{"model": "CTC audio transcriber", "dataset": "read English sentences (LibriTTS-R)", "train_examples": 15625, "n_mels": 64, "hop_length": 160, "input": "log_mel", "spec_augment": true, "win_length": 512, "tokenizer": "char", "vocab_size": 32, "arch": "tc_resnet", "norm": "batchnorm", "activation": "silu", "channel_attention": "se", "depths": [2, 2, 2, 2], "kernel_size": 9, "stem": "single", "widths": [128, 192, 288, 432], "init": "torch_default", "residual_init": "none", "optimizer": "muon", "muon_scale": "match_rms_adamw", "lr": 0.0022, "momentum": 0.95, "nesterov": false, "orthogonalizer": "polar_express", "adamw_lr_other_params": 0.0022, "steps": 14700, "batch_size": 64, "epochs": 60.2, "lr_schedule": "wsd", "decay_fraction": 0.4, "final_lr_fraction": 0, "warmup_steps": 730, "weight_decay": 0.2, "adamw_weight_decay_other_params": 0}
Rows from block 5 of a small CTC audio transcriber, named by matrix and row number. Rows with one number belong to one channel. Each number is 200 + 20 x the weight over its row's rms, rounded and kept within 0 to 999. All counts start at 0. After the name is the row's rms in percent of the matrix's.
After each channel's rows are labels from the 100 clips, of 14976, where the channel reaches its highest value: "loudest" is the band of the loudest frequency at the time of the peak. Only what is clearly more common there than usual is listed. The data: read English sentences (LibriTTS-R).
# convs0: first width-9 conv (model.blocks.5.convs.0.weight, 288x288x9, each kernel summed), inputs 96-191
# convs1: second width-9 conv (model.blocks.5.convs.1.weight, 288x288x9, transposed, each kernel summed), outputs 96-191

convs0.123,099,197,191,186,214,189,203,165,225,181,198,186,213,188,188,176,160,197,184,171,209,209,205,218,207,197,198,185,196,192,202,224,198,210,218,172,174,206,206,211,229,255,176,211,204,182,186,195,211,213,207,212,216,199,222,227,222,197,175,205,199,199,181,219,188,233,220,181,190,181,202,193,202,207,195,203,215,213,183,192,213,166,194,217,181,222,222,235,199,222,194,180,203,173,226,188,210
convs1.123,102,176,190,183,191,192,194,197,185,189,212,193,208,172,187,210,128,172,182,209,244,183,201,192,209,211,185,182,149,218,199,196,207,208,178,172,188,184,184,187,193,172,189,168,174,197,201,213,173,179,224,201,205,199,223,178,213,197,209,197,228,228,165,194,171,158,201,192,224,199,197,179,175,218,188,179,194,221,217,206,190,174,204,199,191,200,186,175,191,188,185,201,190,203,206,175,205
loudest: 4000 to 8000 Hz

convs0.227,098,189,187,179,207,196,209,197,183,195,161,155,201,199,192,207,197,185,220,206,185,180,190,194,187,175,203,227,197,179,172,183,180,217,204,191,173,167,213,214,194,186,200,187,191,205,193,179,194,200,245,190,193,189,210,157,200,177,197,165,209,194,204,226,170,180,201,212,179,198,198,224,185,202,212,212,190,175,189,190,213,160,198,182,200,168,219,230,227,193,202,206,233,230,188,185,199
convs1.227,098,238,212,215,204,189,205,164,202,195,193,207,183,214,213,204,241,218,194,211,195,196,171,236,187,157,178,161,222,239,193,213,238,188,207,195,190,224,171,180,192,172,225,163,191,202,195,189,211,185,201,189,217,184,207,211,222,172,201,184,190,227,188,195,205,193,182,166,161,223,188,171,184,192,203,212,197,166,166,190,184,221,205,179,167,194,202,184,181,199,217,168,221,166,219,213,164
loudest: 2000 to 4000 Hz

convs0.93,104,194,170,218,192,222,192,214,206,172,206,234,215,183,227,204,162,252,211,214,195,174,183,181,182,206,224,181,210,199,191,204,206,206,184,164,160,172,187,205,215,201,174,208,187,194,129,196,203,198,184,205,208,161,220,203,193,201,177,184,237,219,198,216,193,218,188,205,173,203,201,174,195,216,183,235,217,196,184,212,210,211,240,190,165,162,220,214,205,191,216,218,199,206,205,191,214
convs1.93,098,201,229,213,186,189,204,233,177,176,190,196,176,171,209,214,168,179,216,208,181,193,195,174,180,185,189,179,163,236,187,212,168,175,230,181,183,205,197,213,242,163,193,172,213,226,132,214,189,223,206,196,206,198,169,208,191,238,210,172,221,184,210,192,185,233,172,161,206,218,173,182,201,212,193,206,206,183,207,207,185,192,222,245,188,218,188,193,188,213,196,192,181,225,162,209,184
loudest: 4000 to 8000 Hz

convs0.265,106,203,182,200,206,206,148,191,219,200,206,223,179,200,195,190,188,181,192,188,208,186,207,219,235,219,175,205,206,237,215,212,212,189,183,226,210,193,202,199,167,171,190,198,199,195,224,179,193,179,193,185,183,181,203,226,167,178,198,187,195,188,205,178,204,205,195,224,232,199,187,180,181,174,208,165,194,198,192,185,224,177,191,207,181,209,187,201,236,180,162,231,166,212,233,204,161
convs1.265,101,187,191,194,199,217,143,158,219,183,189,182,221,181,231,190,207,205,191,203,231,208,201,171,196,182,176,208,160,204,221,224,159,214,180,233,196,225,197,159,215,194,183,187,198,204,204,212,209,175,221,177,197,214,193,179,197,176,219,214,211,197,202,171,234,182,197,170,196,173,188,211,211,242,163,147,137,186,212,224,159,184,159,198,192,197,185,221,201,199,244,208,191,195,202,181,189
loudest: 500 to 1000 Hz

convs0.110,084,182,224,200,198,178,212,166,189,199,192,195,201,195,234,187,211,224,197,226,242,169,211,181,208,196,223,171,202,177,187,211,222,216,185,179,241,180,201,195,215,234,205,196,228,201,200,175,186,178,186,191,184,206,199,205,193,183,187,190,169,205,184,206,196,170,203,209,216,186,189,166,203,230,170,162,178,193,191,205,201,210,228,176,208,190,184,200,202,188,193,206,183,209,212,199,181
convs1.110,101,206,173,214,186,182,165,184,180,212,191,204,192,201,190,207,206,178,181,161,236,185,212,188,202,197,167,272,181,226,178,175,193,186,192,190,200,225,220,212,189,160,210,194,206,203,192,201,206,217,225,199,165,207,191,147,194,207,176,225,239,197,197,209,188,192,185,226,164,202,198,214,136,195,217,209,186,196,200,209,209,188,213,199,182,199,196,217,222,203,185,183,193,201,180,159,189
loudest: 250 to 500 Hz

convs0.6,088,194,211,219,198,163,126,202,206,166,221,214,163,188,200,194,201,194,207,201,182,239,221,189,229,221,199,190,243,242,201,184,199,227,228,196,253,153,195,192,214,162,185,229,207,185,216,187,158,173,167,207,174,201,183,186,176,200,185,194,193,213,184,218,199,181,246,200,238,174,178,167,198,194,216,207,225,193,189,161,219,180,206,216,215,199,219,208,187,199,193,198,198,220,203,204,184
convs1.6,088,185,183,203,194,157,169,174,202,224,186,187,186,196,231,214,224,199,192,237,194,175,181,217,228,193,185,189,177,188,192,181,197,194,180,198,191,181,188,183,179,232,243,207,190,224,217,188,198,205,200,214,197,178,200,184,216,200,167,226,223,199,206,218,208,177,161,215,206,220,264,177,207,212,227,214,211,192,197,174,182,202,196,212,198,200,179,193,188,182,191,189,206,221,174,224,184
loudest: 500 to 1000 Hz

convs0.283,108,198,203,160,211,203,174,183,197,197,195,198,173,162,205,228,202,185,201,197,189,207,194,192,180,219,201,217,222,213,189,193,222,226,220,186,161,193,216,196,172,202,200,195,187,191,202,187,216,201,187,219,209,214,204,208,227,191,201,193,165,176,193,211,222,187,219,173,169,238,223,163,187,176,229,188,177,221,199,199,189,183,209,181,198,211,168,202,202,190,163,157,188,226,225,210,185
convs1.283,102,157,182,198,217,222,198,190,216,186,208,171,187,186,214,199,234,207,200,193,203,221,190,192,217,153,184,200,209,194,191,270,213,189,214,186,231,209,212,176,181,197,216,212,163,241,184,199,223,189,192,173,247,195,237,161,209,188,201,198,213,216,196,205,205,188,191,193,207,206,183,220,208,173,199,194,199,214,201,218,225,179,192,192,204,199,220,185,168,205,190,205,191,188,193,161,228
loudest: 2000 to 4000 Hz; 4000 to 8000 Hz

convs0.185,096,231,206,206,193,162,191,193,177,192,210,185,167,194,211,215,183,197,181,188,190,181,190,189,197,193,243,212,192,207,202,228,212,183,206,182,181,202,194,194,195,208,190,222,172,186,196,212,206,178,171,186,236,178,189,212,164,176,191,191,228,189,201,201,212,190,187,165,191,208,162,205,208,193,191,177,202,181,238,161,189,208,195,220,200,199,201,208,185,223,216,211,186,218,184,230,201
convs1.185,093,191,214,189,213,208,214,179,195,197,181,210,200,194,164,216,200,172,195,206,207,213,191,197,206,202,184,202,198,195,221,207,186,177,200,207,220,192,177,176,223,150,192,192,210,181,193,230,187,192,220,165,174,200,182,201,184,216,205,179,190,207,211,155,174,192,198,193,199,186,190,204,185,218,204,194,187,198,194,204,210,201,189,181,234,150,179,205,214,191,209,186,225,199,209,184,150
loudest: 250 to 500 Hz

convs0.142,099,180,195,188,212,210,193,203,194,198,180,156,200,199,216,215,213,194,218,200,180,208,230,197,209,188,233,196,204,230,199,230,184,194,191,218,184,172,214,213,205,204,172,213,165,199,207,225,203,165,228,215,240,180,198,195,156,181,195,190,215,189,211,220,228,174,204,170,191,167,181,219,230,190,165,186,183,205,204,190,234,219,207,208,175,179,222,196,214,206,170,195,202,224,187,198,205
convs1.142,091,201,229,178,195,215,208,212,188,214,168,198,190,191,224,205,217,173,235,240,217,197,214,234,198,217,196,222,196,213,219,161,194,213,173,225,193,172,206,214,216,185,195,182,212,234,179,191,182,207,206,213,177,216,213,243,216,223,197,193,191,196,210,229,209,215,209,189,200,205,202,157,216,195,213,215,213,202,190,216,184,221,201,205,197,180,193,201,184,220,252,185,251,214,189,232,218
loudest: 4000 to 8000 Hz

convs0.61,086,197,196,172,193,161,235,219,170,197,208,177,195,193,186,207,178,249,200,227,209,212,227,204,184,224,219,189,207,170,205,168,204,193,197,185,206,169,173,224,194,173,170,203,197,206,201,187,175,200,235,193,202,207,206,209,235,205,193,186,179,208,220,212,167,213,201,208,193,195,200,216,198,176,209,181,197,165,183,172,199,195,181,227,210,193,186,208,202,185,213,181,231,182,188,220,187
convs1.61,089,181,197,136,198,188,211,221,181,170,159,233,176,176,208,182,203,185,182,203,216,176,186,174,183,185,156,196,207,226,209,219,195,206,194,221,197,186,222,185,189,192,203,180,188,201,187,208,163,194,180,226,180,172,178,185,197,185,227,211,172,179,177,193,185,209,220,208,208,202,206,178,191,196,178,199,170,200,182,226,248,223,200,154,201,206,195,217,163,191,183,173,213,186,225,196,198
loudest: 4000 to 8000 Hz; 2000 to 4000 Hz

convs0.195,108,211,190,207,199,194,172,194,214,171,200,190,201,209,187,221,190,190,172,200,177,92,189,181,214,209,222,188,189,160,189,226,210,204,217,189,215,202,196,187,206,220,205,210,210,212,212,177,234,221,216,184,193,202,241,223,213,192,185,184,176,207,177,230,205,184,207,182,166,206,187,178,186,220,181,169,190,237,172,185,224,187,193,160,165,212,217,175,194,186,179,185,186,203,196,201,200
convs1.195,109,151,222,158,186,178,186,223,197,204,190,193,199,205,208,201,148,187,176,184,175,167,180,167,191,174,193,167,237,190,222,198,213,201,195,225,198,193,181,183,175,219,199,200,183,164,176,196,194,223,220,218,197,221,185,184,175,214,191,208,219,170,173,185,186,190,217,219,217,191,169,194,168,234,220,184,181,210,172,199,153,184,213,149,230,230,203,188,204,198,167,209,219,179,211,210,202
loudest: 500 to 1000 Hz

convs0.8,120,186,209,204,222,183,169,220,169,211,157,144,181,197,209,201,196,157,188,193,197,173,186,206,189,209,208,199,190,230,215,190,191,212,169,187,204,174,206,175,155,210,203,200,164,217,155,165,193,208,193,215,186,213,187,208,205,211,185,191,200,242,209,181,200,211,212,243,200,186,198,215,214,199,190,187,182,236,192,193,213,215,239,198,202,177,191,187,217,204,196,211,203,206,197,197,184
convs1.8,131,206,197,181,198,181,186,204,190,184,157,190,167,192,189,184,234,97,201,180,187,183,193,170,174,204,202,196,164,223,218,202,224,181,204,179,199,186,174,181,184,192,232,218,219,212,151,159,222,177,197,207,208,215,179,192,189,207,221,191,193,220,219,187,184,224,218,193,181,235,212,179,204,196,203,210,220,190,180,192,190,179,195,203,208,195,180,200,187,214,186,209,192,221,146,207,189
loudest: 250 to 500 Hz

convs0.189,095,206,193,211,241,174,220,215,195,210,198,207,185,210,203,169,197,209,190,177,186,211,185,191,173,209,175,196,174,184,179,141,203,175,206,179,194,178,192,199,190,241,200,164,161,174,180,189,208,215,201,187,220,140,184,184,186,174,209,207,203,215,196,230,199,207,192,227,189,213,208,186,213,192,162,214,210,234,162,188,198,230,216,196,185,199,226,225,138,206,185,202,193,161,193,195,186
convs1.189,093,241,224,187,156,179,207,191,180,197,208,179,229,207,224,185,191,216,194,201,198,190,218,165,163,233,168,205,231,204,218,228,215,208,208,225,142,202,192,202,214,205,190,263,183,196,178,203,201,227,224,221,245,212,218,208,203,193,199,142,195,189,179,178,189,229,183,186,185,225,158,198,160,192,191,177,161,191,215,201,198,199,204,179,170,198,219,197,194,207,191,181,220,177,190,170,211
loudest: 4000 to 8000 Hz

convs0.34,102,208,203,233,185,206,196,208,212,204,170,162,222,195,212,223,185,200,160,186,225,202,238,226,166,217,212,169,218,205,212,210,184,179,234,218,222,173,210,230,207,205,168,215,180,192,180,188,206,205,186,194,208,210,182,189,223,183,195,221,194,164,202,167,181,194,192,167,211,195,181,217,170,198,224,194,213,213,191,184,171,193,178,195,163,233,185,193,184,150,166,182,178,183,208,193,181
convs1.34,095,220,199,203,227,250,209,185,202,200,212,177,210,193,199,209,217,202,192,185,200,178,165,191,234,191,183,191,203,206,187,201,209,215,210,213,190,199,229,184,173,198,194,179,213,204,217,196,204,206,174,199,199,182,209,209,227,185,210,217,186,171,188,173,202,209,174,160,182,186,189,228,177,133,180,234,172,192,205,180,208,207,208,186,231,209,215,217,190,200,184,228,179,196,174,211,227
loudest: 500 to 1000 Hz

convs0.157,093,186,184,216,225,215,202,215,179,197,188,214,205,193,220,208,207,190,186,192,195,212,202,175,210,201,232,174,197,200,180,179,226,193,180,199,107,179,176,226,195,165,188,182,174,184,199,219,212,167,185,180,227,170,179,226,191,183,196,179,230,182,161,180,236,181,178,206,186,175,184,155,195,199,192,196,184,181,187,182,193,215,215,158,181,183,192,199,167,193,197,179,211,196,169,217,197
convs1.157,092,223,222,186,204,216,190,224,188,223,201,200,199,205,209,230,231,180,181,231,203,180,184,207,207,198,187,174,189,218,190,198,140,225,233,197,208,185,202,243,185,201,223,170,243,203,214,230,209,206,199,183,177,192,188,206,180,179,190,250,184,196,231,237,196,179,211,191,177,199,222,200,216,171,210,224,199,195,209,193,205,226,147,197,168,194,185,193,198,202,191,201,181,168,175,188,174
loudest: 4000 to 8000 Hz