From a checkpoint of a small CTC audio transcriber: arch tc_resnet.
Rows from block 2 of a small CTC audio transcriber, named by matrix and row number. Rows with one number belong to one channel. Each number is 500 + 50 x the weight over its row's rms, rounded and kept within 0 to 999. All counts start at 0. Numbers have three digits each.
After each channel's rows are labels from the 100 clips, of 14976, where the channel reaches its highest value: "top examples" is what is common among them; "loudest" is the band of the loudest frequency at the time of the peak. Only what is clearly more common there than usual is listed. The data: read English sentences (LibriTTS-R).
# convs0: first width-9 conv (model.blocks.2.convs.0.weight, 192x128x9, each kernel summed), inputs 0-127
# convs1: second width-9 conv (model.blocks.2.convs.1.weight, 192x192x9, transposed, each kernel summed), outputs 0-95

convs0.23:463438501530422487463419500541422466524471496464607481522434493536505526438559416376451513519510429556467537455464409486426498466517504460556405454552566471487536518548491492524512456491380501526506520507511622461489523507528384505460481452571480501374463380469532470539441453509496473432498522489486451481511452387484519475522559460526467469553534525408434474430490455450545570586451
convs1.23:565465478400413513563479479492466471446425472438420500460490541417463442506520515427422434424513415498517535411538534505498443511608432535580446435385498475467486516447460483524468512545336493378522556496496412467511479427513454545465595500444564556467443439490453488540517459433502451469
top examples: voice: female
loudest: 250 to 500 Hz

convs0.60:434507501460434497404454540547530512547466539474418462526540466500460526474546495557452467580495531453495464517504560362404497557485443456567572406491495495585434501507508433539433527399556467529530588503467430495595414466473524534536583508509588440522533434514442528557428563397484417549442480583454501506535509554447456544434506474476486498541398485469477562491454520497554433539503
convs1.60:507569548489537459509443472480577494505450516520507523459465458460484553413562543493346518484463515519429429538409439463413513513509438359569463489486547421563487603499442490509459493444477527578499384456528484410480535527439442418459665447444504546542477395479465533458510389521554506427
top examples: voice: female
loudest: 250 to 500 Hz

convs0.22:470514576508318529316507469498564580503494402480641437461479619434499514403528450434516471502488467498513464554458502570447475511485534504507510464411447533456472446586525510505534508455525443506505538570531481525491550482470501454431566460553466488478456477561501465495471536523477484503446472560498519439488416506510461459471500468481485524463389558614444446449448476488476499541495
convs1.22:503466426504448406516435497459399499528555498459454522611461499463519533541560545461475492500396531451435490526535397507484465487455506545503467490442448409406513567539300515438461493457539490419448514458443539482508439391471458570542468502470505481496515466507475492471505471486509407536
top examples: voice: male
loudest: 250 to 500 Hz

convs0.168:541520518497504573474475494424540302519587496487534483482499430473483498513498540533490539514425435537513482509449481511503515572402505464511530534511540502517472471442467431475546475552471518521361509545463588553453549472517568500561555427567526496473505463554525494482472376475393445499538470467399487578452505488513483480540496521429483551401533489394560544515558387472487428584467
convs1.168:431491484534503384457475504525564567501513506471458425530569452519323544539540429510525602520508547489543554583546508529450529479533526472412534523418469519529571511524472425465497438450529521280530502480538540407511500510537522527480546544459498499556478496473569293464408542518472436550
top examples: voice: female
loudest: 250 to 500 Hz

convs0.176:397541520517467498532504482545516423502474530490380538448582449446445487545566503500458535463564557594484491473502559461501440505482455514498465458510452472402490480518527485425439525481609444561477572553626485483534497463498479459530568580522409523421549511519449517572536456373519521555442469423572599535503464467561463483493459471553470462464518501513556522641473397464441479504483
convs1.176:453428461400631511493532521541555537446502514477569470555548524513482501449535570517351482434560536488463466497486433492438468521423530501589517427568435487513508521488344463504430447483542517483539435512492565467427356517434538423533494502581551512559569520486489463574462491518534454526
top examples: voice: male
loudest: 250 to 500 Hz

convs0.143:449560422526517504535434510471486467525519571557499488508436527476483468507477509404500488514592460461507467511496487501493478463482539478442504519454438532475541429469538460575426494578536443449461456447461542458525480539541521514470528514508449430550488527475460494545535282504357518576474528464561444517426492576535513590524463474456564601448451384481546451550639452467508523507533
convs1.143:520416472555504437477544464544498460539520416551506504455485476564397491473510576473549517437495418540517554462492530528543460413534485524548485536447493513470591515440578519519451474458494501446501534463585424482452593466499511404560428564465454596500493490495485449431475509514514466495
top examples: voice: female
loudest: 500 to 1000 Hz

convs0.78:480484466463536528559445437474509433448513585513566488400592578552546471477534538469468516436489455388417484460455498547518564453467441477517471555506463500526528460546479522439472423371515484529535553552473382490517346502506460444477592537513452481485571410482534489509492477552460477526563534585507473549381529530578532464517458441440430468574464552536517565523472548490576482502519
convs1.78:522544541463429592525502523497568556584551514502502486526449491494469482475465403489524475434506537398471519486373484476481504554518486414451487512460488470535516432543529531545417514515537560476527503551556479443510424522550461470508512540509529511478522429556490648501437474398527571463
top examples: voice: female
loudest: 500 to 1000 Hz

convs0.173:524443469403455588536316507449521459512507557528506458541539466520581476353430469495579501523487525490518504602510486434487492480489477484485453591484512465470524449537460509514477555552617520458504496472518475497496524567540551505364482450507528442555429532502487473482488468584546459422613463504422471515521434527467547549537501399499514499531535426438616468492539477524445549501527
convs1.173:507465476553552461544373399520468522490575595513410486565480531558462490465576588440402532495512492526494467487467618559469407427415544492522503423577412403493495514495575478495460560470561553509531467486426470481498519480531445492447538539573491501489495508481460508475484532437536473591
top examples: voice: male
loudest: 500 to 1000 Hz

convs0.21:517486438565430547484480444515557483498533376510571496533580564448531441506529456482446533452514498450530523510507499559515501514511498536469495539543540491487551575445553393544537462519434604532585467511472566472541556490480449420478590517444512535332479476513468509422517452508441510551530433577648405506436447572446551499472519566471467485493500472420485419451567439468533530515467
convs1.21:338499570405599474569523429536538510527455556509401426520588497499505496507448466506503495470556453443482500447405445492497550481558479533514484410452491520485599556541486461450498482524505403479518496485505477428470545524475479534536558541399416479543485493560537534472406574530476471494
top examples: voice: female
loudest: 250 to 500 Hz; 500 to 1000 Hz

convs0.62:525516468481452562462587555513504456527512469525488482342482486603595463495402497526518556542529396636531504480467462444518502471472399461523512458476510442482493400440455413522527531383476535503504484524405468516430421457455480515472565495436457526485492394421470511465470420470497510526444480500449459471540530453436551494419475503468447526490502508389539550444545531488520403480458
convs1.62:468543464561562401579436585516427492555379393567483432477464534501524522479547492468496548511499481465471526486462474433439532478601503471412470488436551439458487513557519600482502438579469590522500607516437514559571474523561492497609380540423449609486368465530555383485441515436497537464
top examples: voice: female
loudest: 250 to 500 Hz

convs0.64:583624466433563488635508513471513512482539575529579495602494558503514466519474518516533492426492476480420499497424521543612491552495542516515525499453485459397507559476483496479417487548575523533468479473507515503534372474521478466477457483411573424544460543673513436549486521501517539386448488474484468479514579530491468486572547455468526453501571503468545484506428426572518476539432
convs1.64:464581503558456463571392494494608524506525501527616432537490481540531496519496544497424432521580454565497513441410515532471536547482484467461459464385532566525490526488471462488415498515462385554448498534520544449436503554509464411449561500445367529542426514512481489506554535515509584525
top examples: voice: female
loudest: 500 to 1000 Hz

convs0.12:487433490547496472411434496497523494447518595505447510467521487506489529438524372534584567416498476589514514504510385446465549435497523491539482483433511512637452422526491475560411617486464503469514554485513511513455602432490449537434427474536512449525507471440510532474526500538432465526431491439383479503563534528467466512545540586400529534456453499545429570546471460543473479605525
convs1.12:652600444507430431476409411463441525536488551503479445530427423478466513540463650442485541498545565484505508441496496507557553551538491426527559453450540461580477470575523527470446442547449492460541564501541436510527493413517514532411577416501508518501475466515486493535544498490456458496
top examples: voice: female
loudest: 250 to 500 Hz

convs0.34:439583495438510477562444571579573554509501390494384428559514489502426533470549478539504502493572498424539494469551579482562466456531471490581471434626500488480527497563514441477502564532483407469485508492457539593485543506553529481453534445565391478479421446443539468566410490381565427495484468507528428495427442565472504532523491481498451536506566503464555490521458550539438576556476
convs1.34:400499454479592527444427438407587485500510517524582483557499551520483511464488561586438597437538472630521495482434517465499472472454543475522490472539520433404508550518488475492452460549504528475484458512471539526408503474440514494440544451388573548485490487435437485518603454429520528502
top examples: voice: male
loudest: 250 to 500 Hz

convs0.158:552443390439500547537450507436498567401480439471490512493451482506567486396504532471460473513526425435459585371405479411535499437462533385494447509496471449527481466549508520541383470603498527536537443506449530519452458456533563508425578454507472470454539435520540487473530556487493509538466539539340487586415497428446539499489438558570508545501507466484523544504553477490479480512449
convs1.158:635488488553487529503448524496531524616480446549521430451517457477513416539511417425517493566525568489527517498482522532574523533530393561488490514460500494535385515555571593467541561423520546593637473521465562489553447530521532509474475466403418395572515557496563462502495552534455502581
top examples: voice: female
loudest: 1000 to 2000 Hz

convs0.132:462516525478526506416496500474496554569472502532516549497524589496546578503346267506478526501471483434534512503515500541495498452465453522435474440430453447506534486542552450578489581490495586476497581456476445494499455524527506506263518515524481490508441555504482534516494519560575611491457485533480451516464484550506516509479494447448460543487455513465483534431524538505479488536508
convs1.132:438475512464484521663475489502414476497582497497544499614509485439552502437459554534434537448519524433463489512559502468496328424427600541453559565567372505463579527469556518546469515534479571475476584494506540508472493282538505487562429467549569513536490484480479586475451479504511454506
top examples: voice: male
loudest: 500 to 1000 Hz

convs0.50:510549503517479594485558544449381493531490459491529557449564462523458439489502525470497490504516402382490492529442526484492521445464530475546487533458439470441508454539437487477399476449405509498519426511441602478469511524497422427452482478501431514462538392466421499460431303543586442451474503491465495526429497498409521480481501515562475449424434559420460527561498495552551473476547
convs1.50:465467497377508434460495422500495492566410563505553484531521472464528488547478381488490470502503484503523413339545586522498472467452576443499496574472496508603510528535468465480405537517440462564563496508497536537515454573529595567560428524476573501444537591465479459500509591570475502427
top examples: voice: female
loudest: 500 to 1000 Hz

convs0.162:437498526510521528483601522516534561441505409549496513482502507472440532500496541550512489451393481437523530515511498563559461540523416444488487514482519483487455394507534521474454561495507507514459392416461531510517525488552459446555298495396486439527429523533485439522577555612399398406462513370521505524509473487510480464494552440471487443485483522399509486546479426496527475529529
convs1.162:506531521560328364602412471575527563491482556532448481406505435538503441587524515460477412545447420408507518489499525513435502510479468506506464463328531532468452523543587514454578541532513525490523455449572448513506474503532467484452563507511443488475427529423431470523441485593481485571
top examples: voice: female
loudest: 500 to 1000 Hz

convs0.141:529526569419491512452530398494458510514462502503547472557476493459447467436480491447447468562489450551503490599440548485483555540491569529515475467439521525558471509552568456471509455485510451433630444465499494482505509502538537523458576530520477506596433573395493491508482538572490525597482474524631431429553450574481417582446498468490525542564419370498548499416537407439442525447467
convs1.141:491507447482409506473545498522468523437457456539539520442506558548451510409493517452512518519486482436450504487445488483530532462458563560485541470544542389449510480407455561517557508521463471540457474453516505561539535432521547546551462546530496528530487509580474629559545511291476545565
top examples: voice: male
loudest: 250 to 500 Hz

convs0.71:582544486591466518558468484548537441459484490553477443534479547444512515548566531494513526525559436564449434501520547500520530539443566574544478451570561444439423420513522506490501472456494513518444473511541535512516490499486524516559490511487488399457554455474533464506483251465479501544467473470536459472543401512541423442544490524490442499368551582562466513473524582589409480517480
convs1.71:439411422494515542484451515478527470554514531473485485468602624538404501541523474528549476513472474533497496596539473578509431534487521558528490461497469535397564417541451474502453396463481468470479473487393516553515473514524503414580399507608489576481498490528471481641497565504472548573
top examples: voice: female
loudest: 250 to 500 Hz

convs0.33:450521492508390500445602505415518484502542438478575443463510644452474537432493538474519489475617557532537507441457508513534502537466478423447482476315498519484424475523512484462502475485584472556556504553489545455491459556541478504490494536467504428513520503531447524465498508455438468486502471491480524504524451481400512530497463438411494403505412550526358459504490360444521547458450
convs1.33:471536459509492432506452537505423482555601533438410558497358536504461549554485540526546537504392476468454477509517558491508467496465477508498556466555517492454569545549479458505484549470589555500427526489570523436510497498460407580568447562545504472486547461453502467493493470477480533523
top examples: voice: male
loudest: 250 to 500 Hz

convs0.7:521571534445436483535457480452556457515429520374434511456507558514410551480567493385457500572574353355445417429516425446399490486436506554437539503551487427482518499551502400574480503441494474559485502524398453503457568481465524469488501546529493520461476513459496456457461425487460473457541449479499501498454475490548474470469512516459469561497483500467497527531557390472575537420489
convs1.7:465513561379514576520514555474482489407512568491538537558536516451454431459441565494544518538521549434458499485497456446499556486563493423432490516499482387570497508472458549553484472413535435599549515450455475509462539511504435532480505494456463528503414543474480492478529452543520433404
top examples: voice: male
loudest: 4000 to 8000 Hz

convs0.28:564512536443460577484531483431534552500478563468429497420508492536518564511469387398536518488471483544568441604518509522423546484398490415484478478540481472507483531529489476518470510473522529480501518488382433513490493498492463486484598551430493464594504423474508508500452605510548535654422466473525523485452356523470519583545490502532513537505451455475430542452556507545425367522528
convs1.28:728489506504519530513417479479433515538485411568455470414401489516444539545509563486554417490442532443498468441450485486468459509601542450426550501489576475407526480522523562547558500511495521482491593504525486536527520487540544467514554500449463528558472445509550532498493494456442539462
top examples: voice: female
loudest: 250 to 500 Hz

convs0.167:497509499550539516384614551475508525503507464524531540477421605471438489472584519435473485476493487539556457479422487514539526505536430522491435506310500465505505444537521551490452555421557540472512525506492476465472442525497494448441539473526502506444413537459505596419530497441489511599441532581483455516485453546456431473492474496470490479519378565532449452356525481464485460628511
convs1.167:502552473488488574501448564506287501529545489468468443614411506466467520391496571463440524432400528491454412532565480514491442439459505516474430540524511429458457603505409516443487523551615590528444505479509485523548389398402486485475495522568585487482527500442489511450540579501435505491
top examples: voice: male
loudest: 250 to 500 Hz

convs0.39:494523559442491460425450495546357527487520517517528544492515486495474553527514518509469544463464486446474553509416645535527456543497606404505530467494492496534413513526478468391441492509421500565582490485528468585606420501483532522532543471481568412589504505430513405485616422555535495469459547501524525582392523535554462534530479492488499525421519504438539501613451449519491516546504
convs1.39:524549510512401490520459435516488514572510534419512414523519540510391481459577457569462353427409501538510467423514493577549500500522546482532505435560536521561482542536468440476401458530598588463516519459487503491476396479519455400488491483524441570495428564507493526444528530445477572508
top examples: voice: female
loudest: 250 to 500 Hz

convs0.127:500490503484510536523464458522541405562580531480469509450477492559468510540531431581465550669541596480570548446477534423476498443479510443472458504481473503530505557494516388428494516484439447453516540498448347417456416502493435536455595506466547504405512472529491404489484498446449436635536521474482447527580549474392510513517526532505505553489521552498455555443485503515539454566510
convs1.127:521504582452577541536449465460487489525488540503396599450517548414436495525541494459372481581428514439480438507467437461483428439490447392526473506507539539551515538558456522583522525446458486507533565479492468452472483406377537377573530488503513420497502469581600625449556555478517477482
top examples: voice: female
loudest: 250 to 500 Hz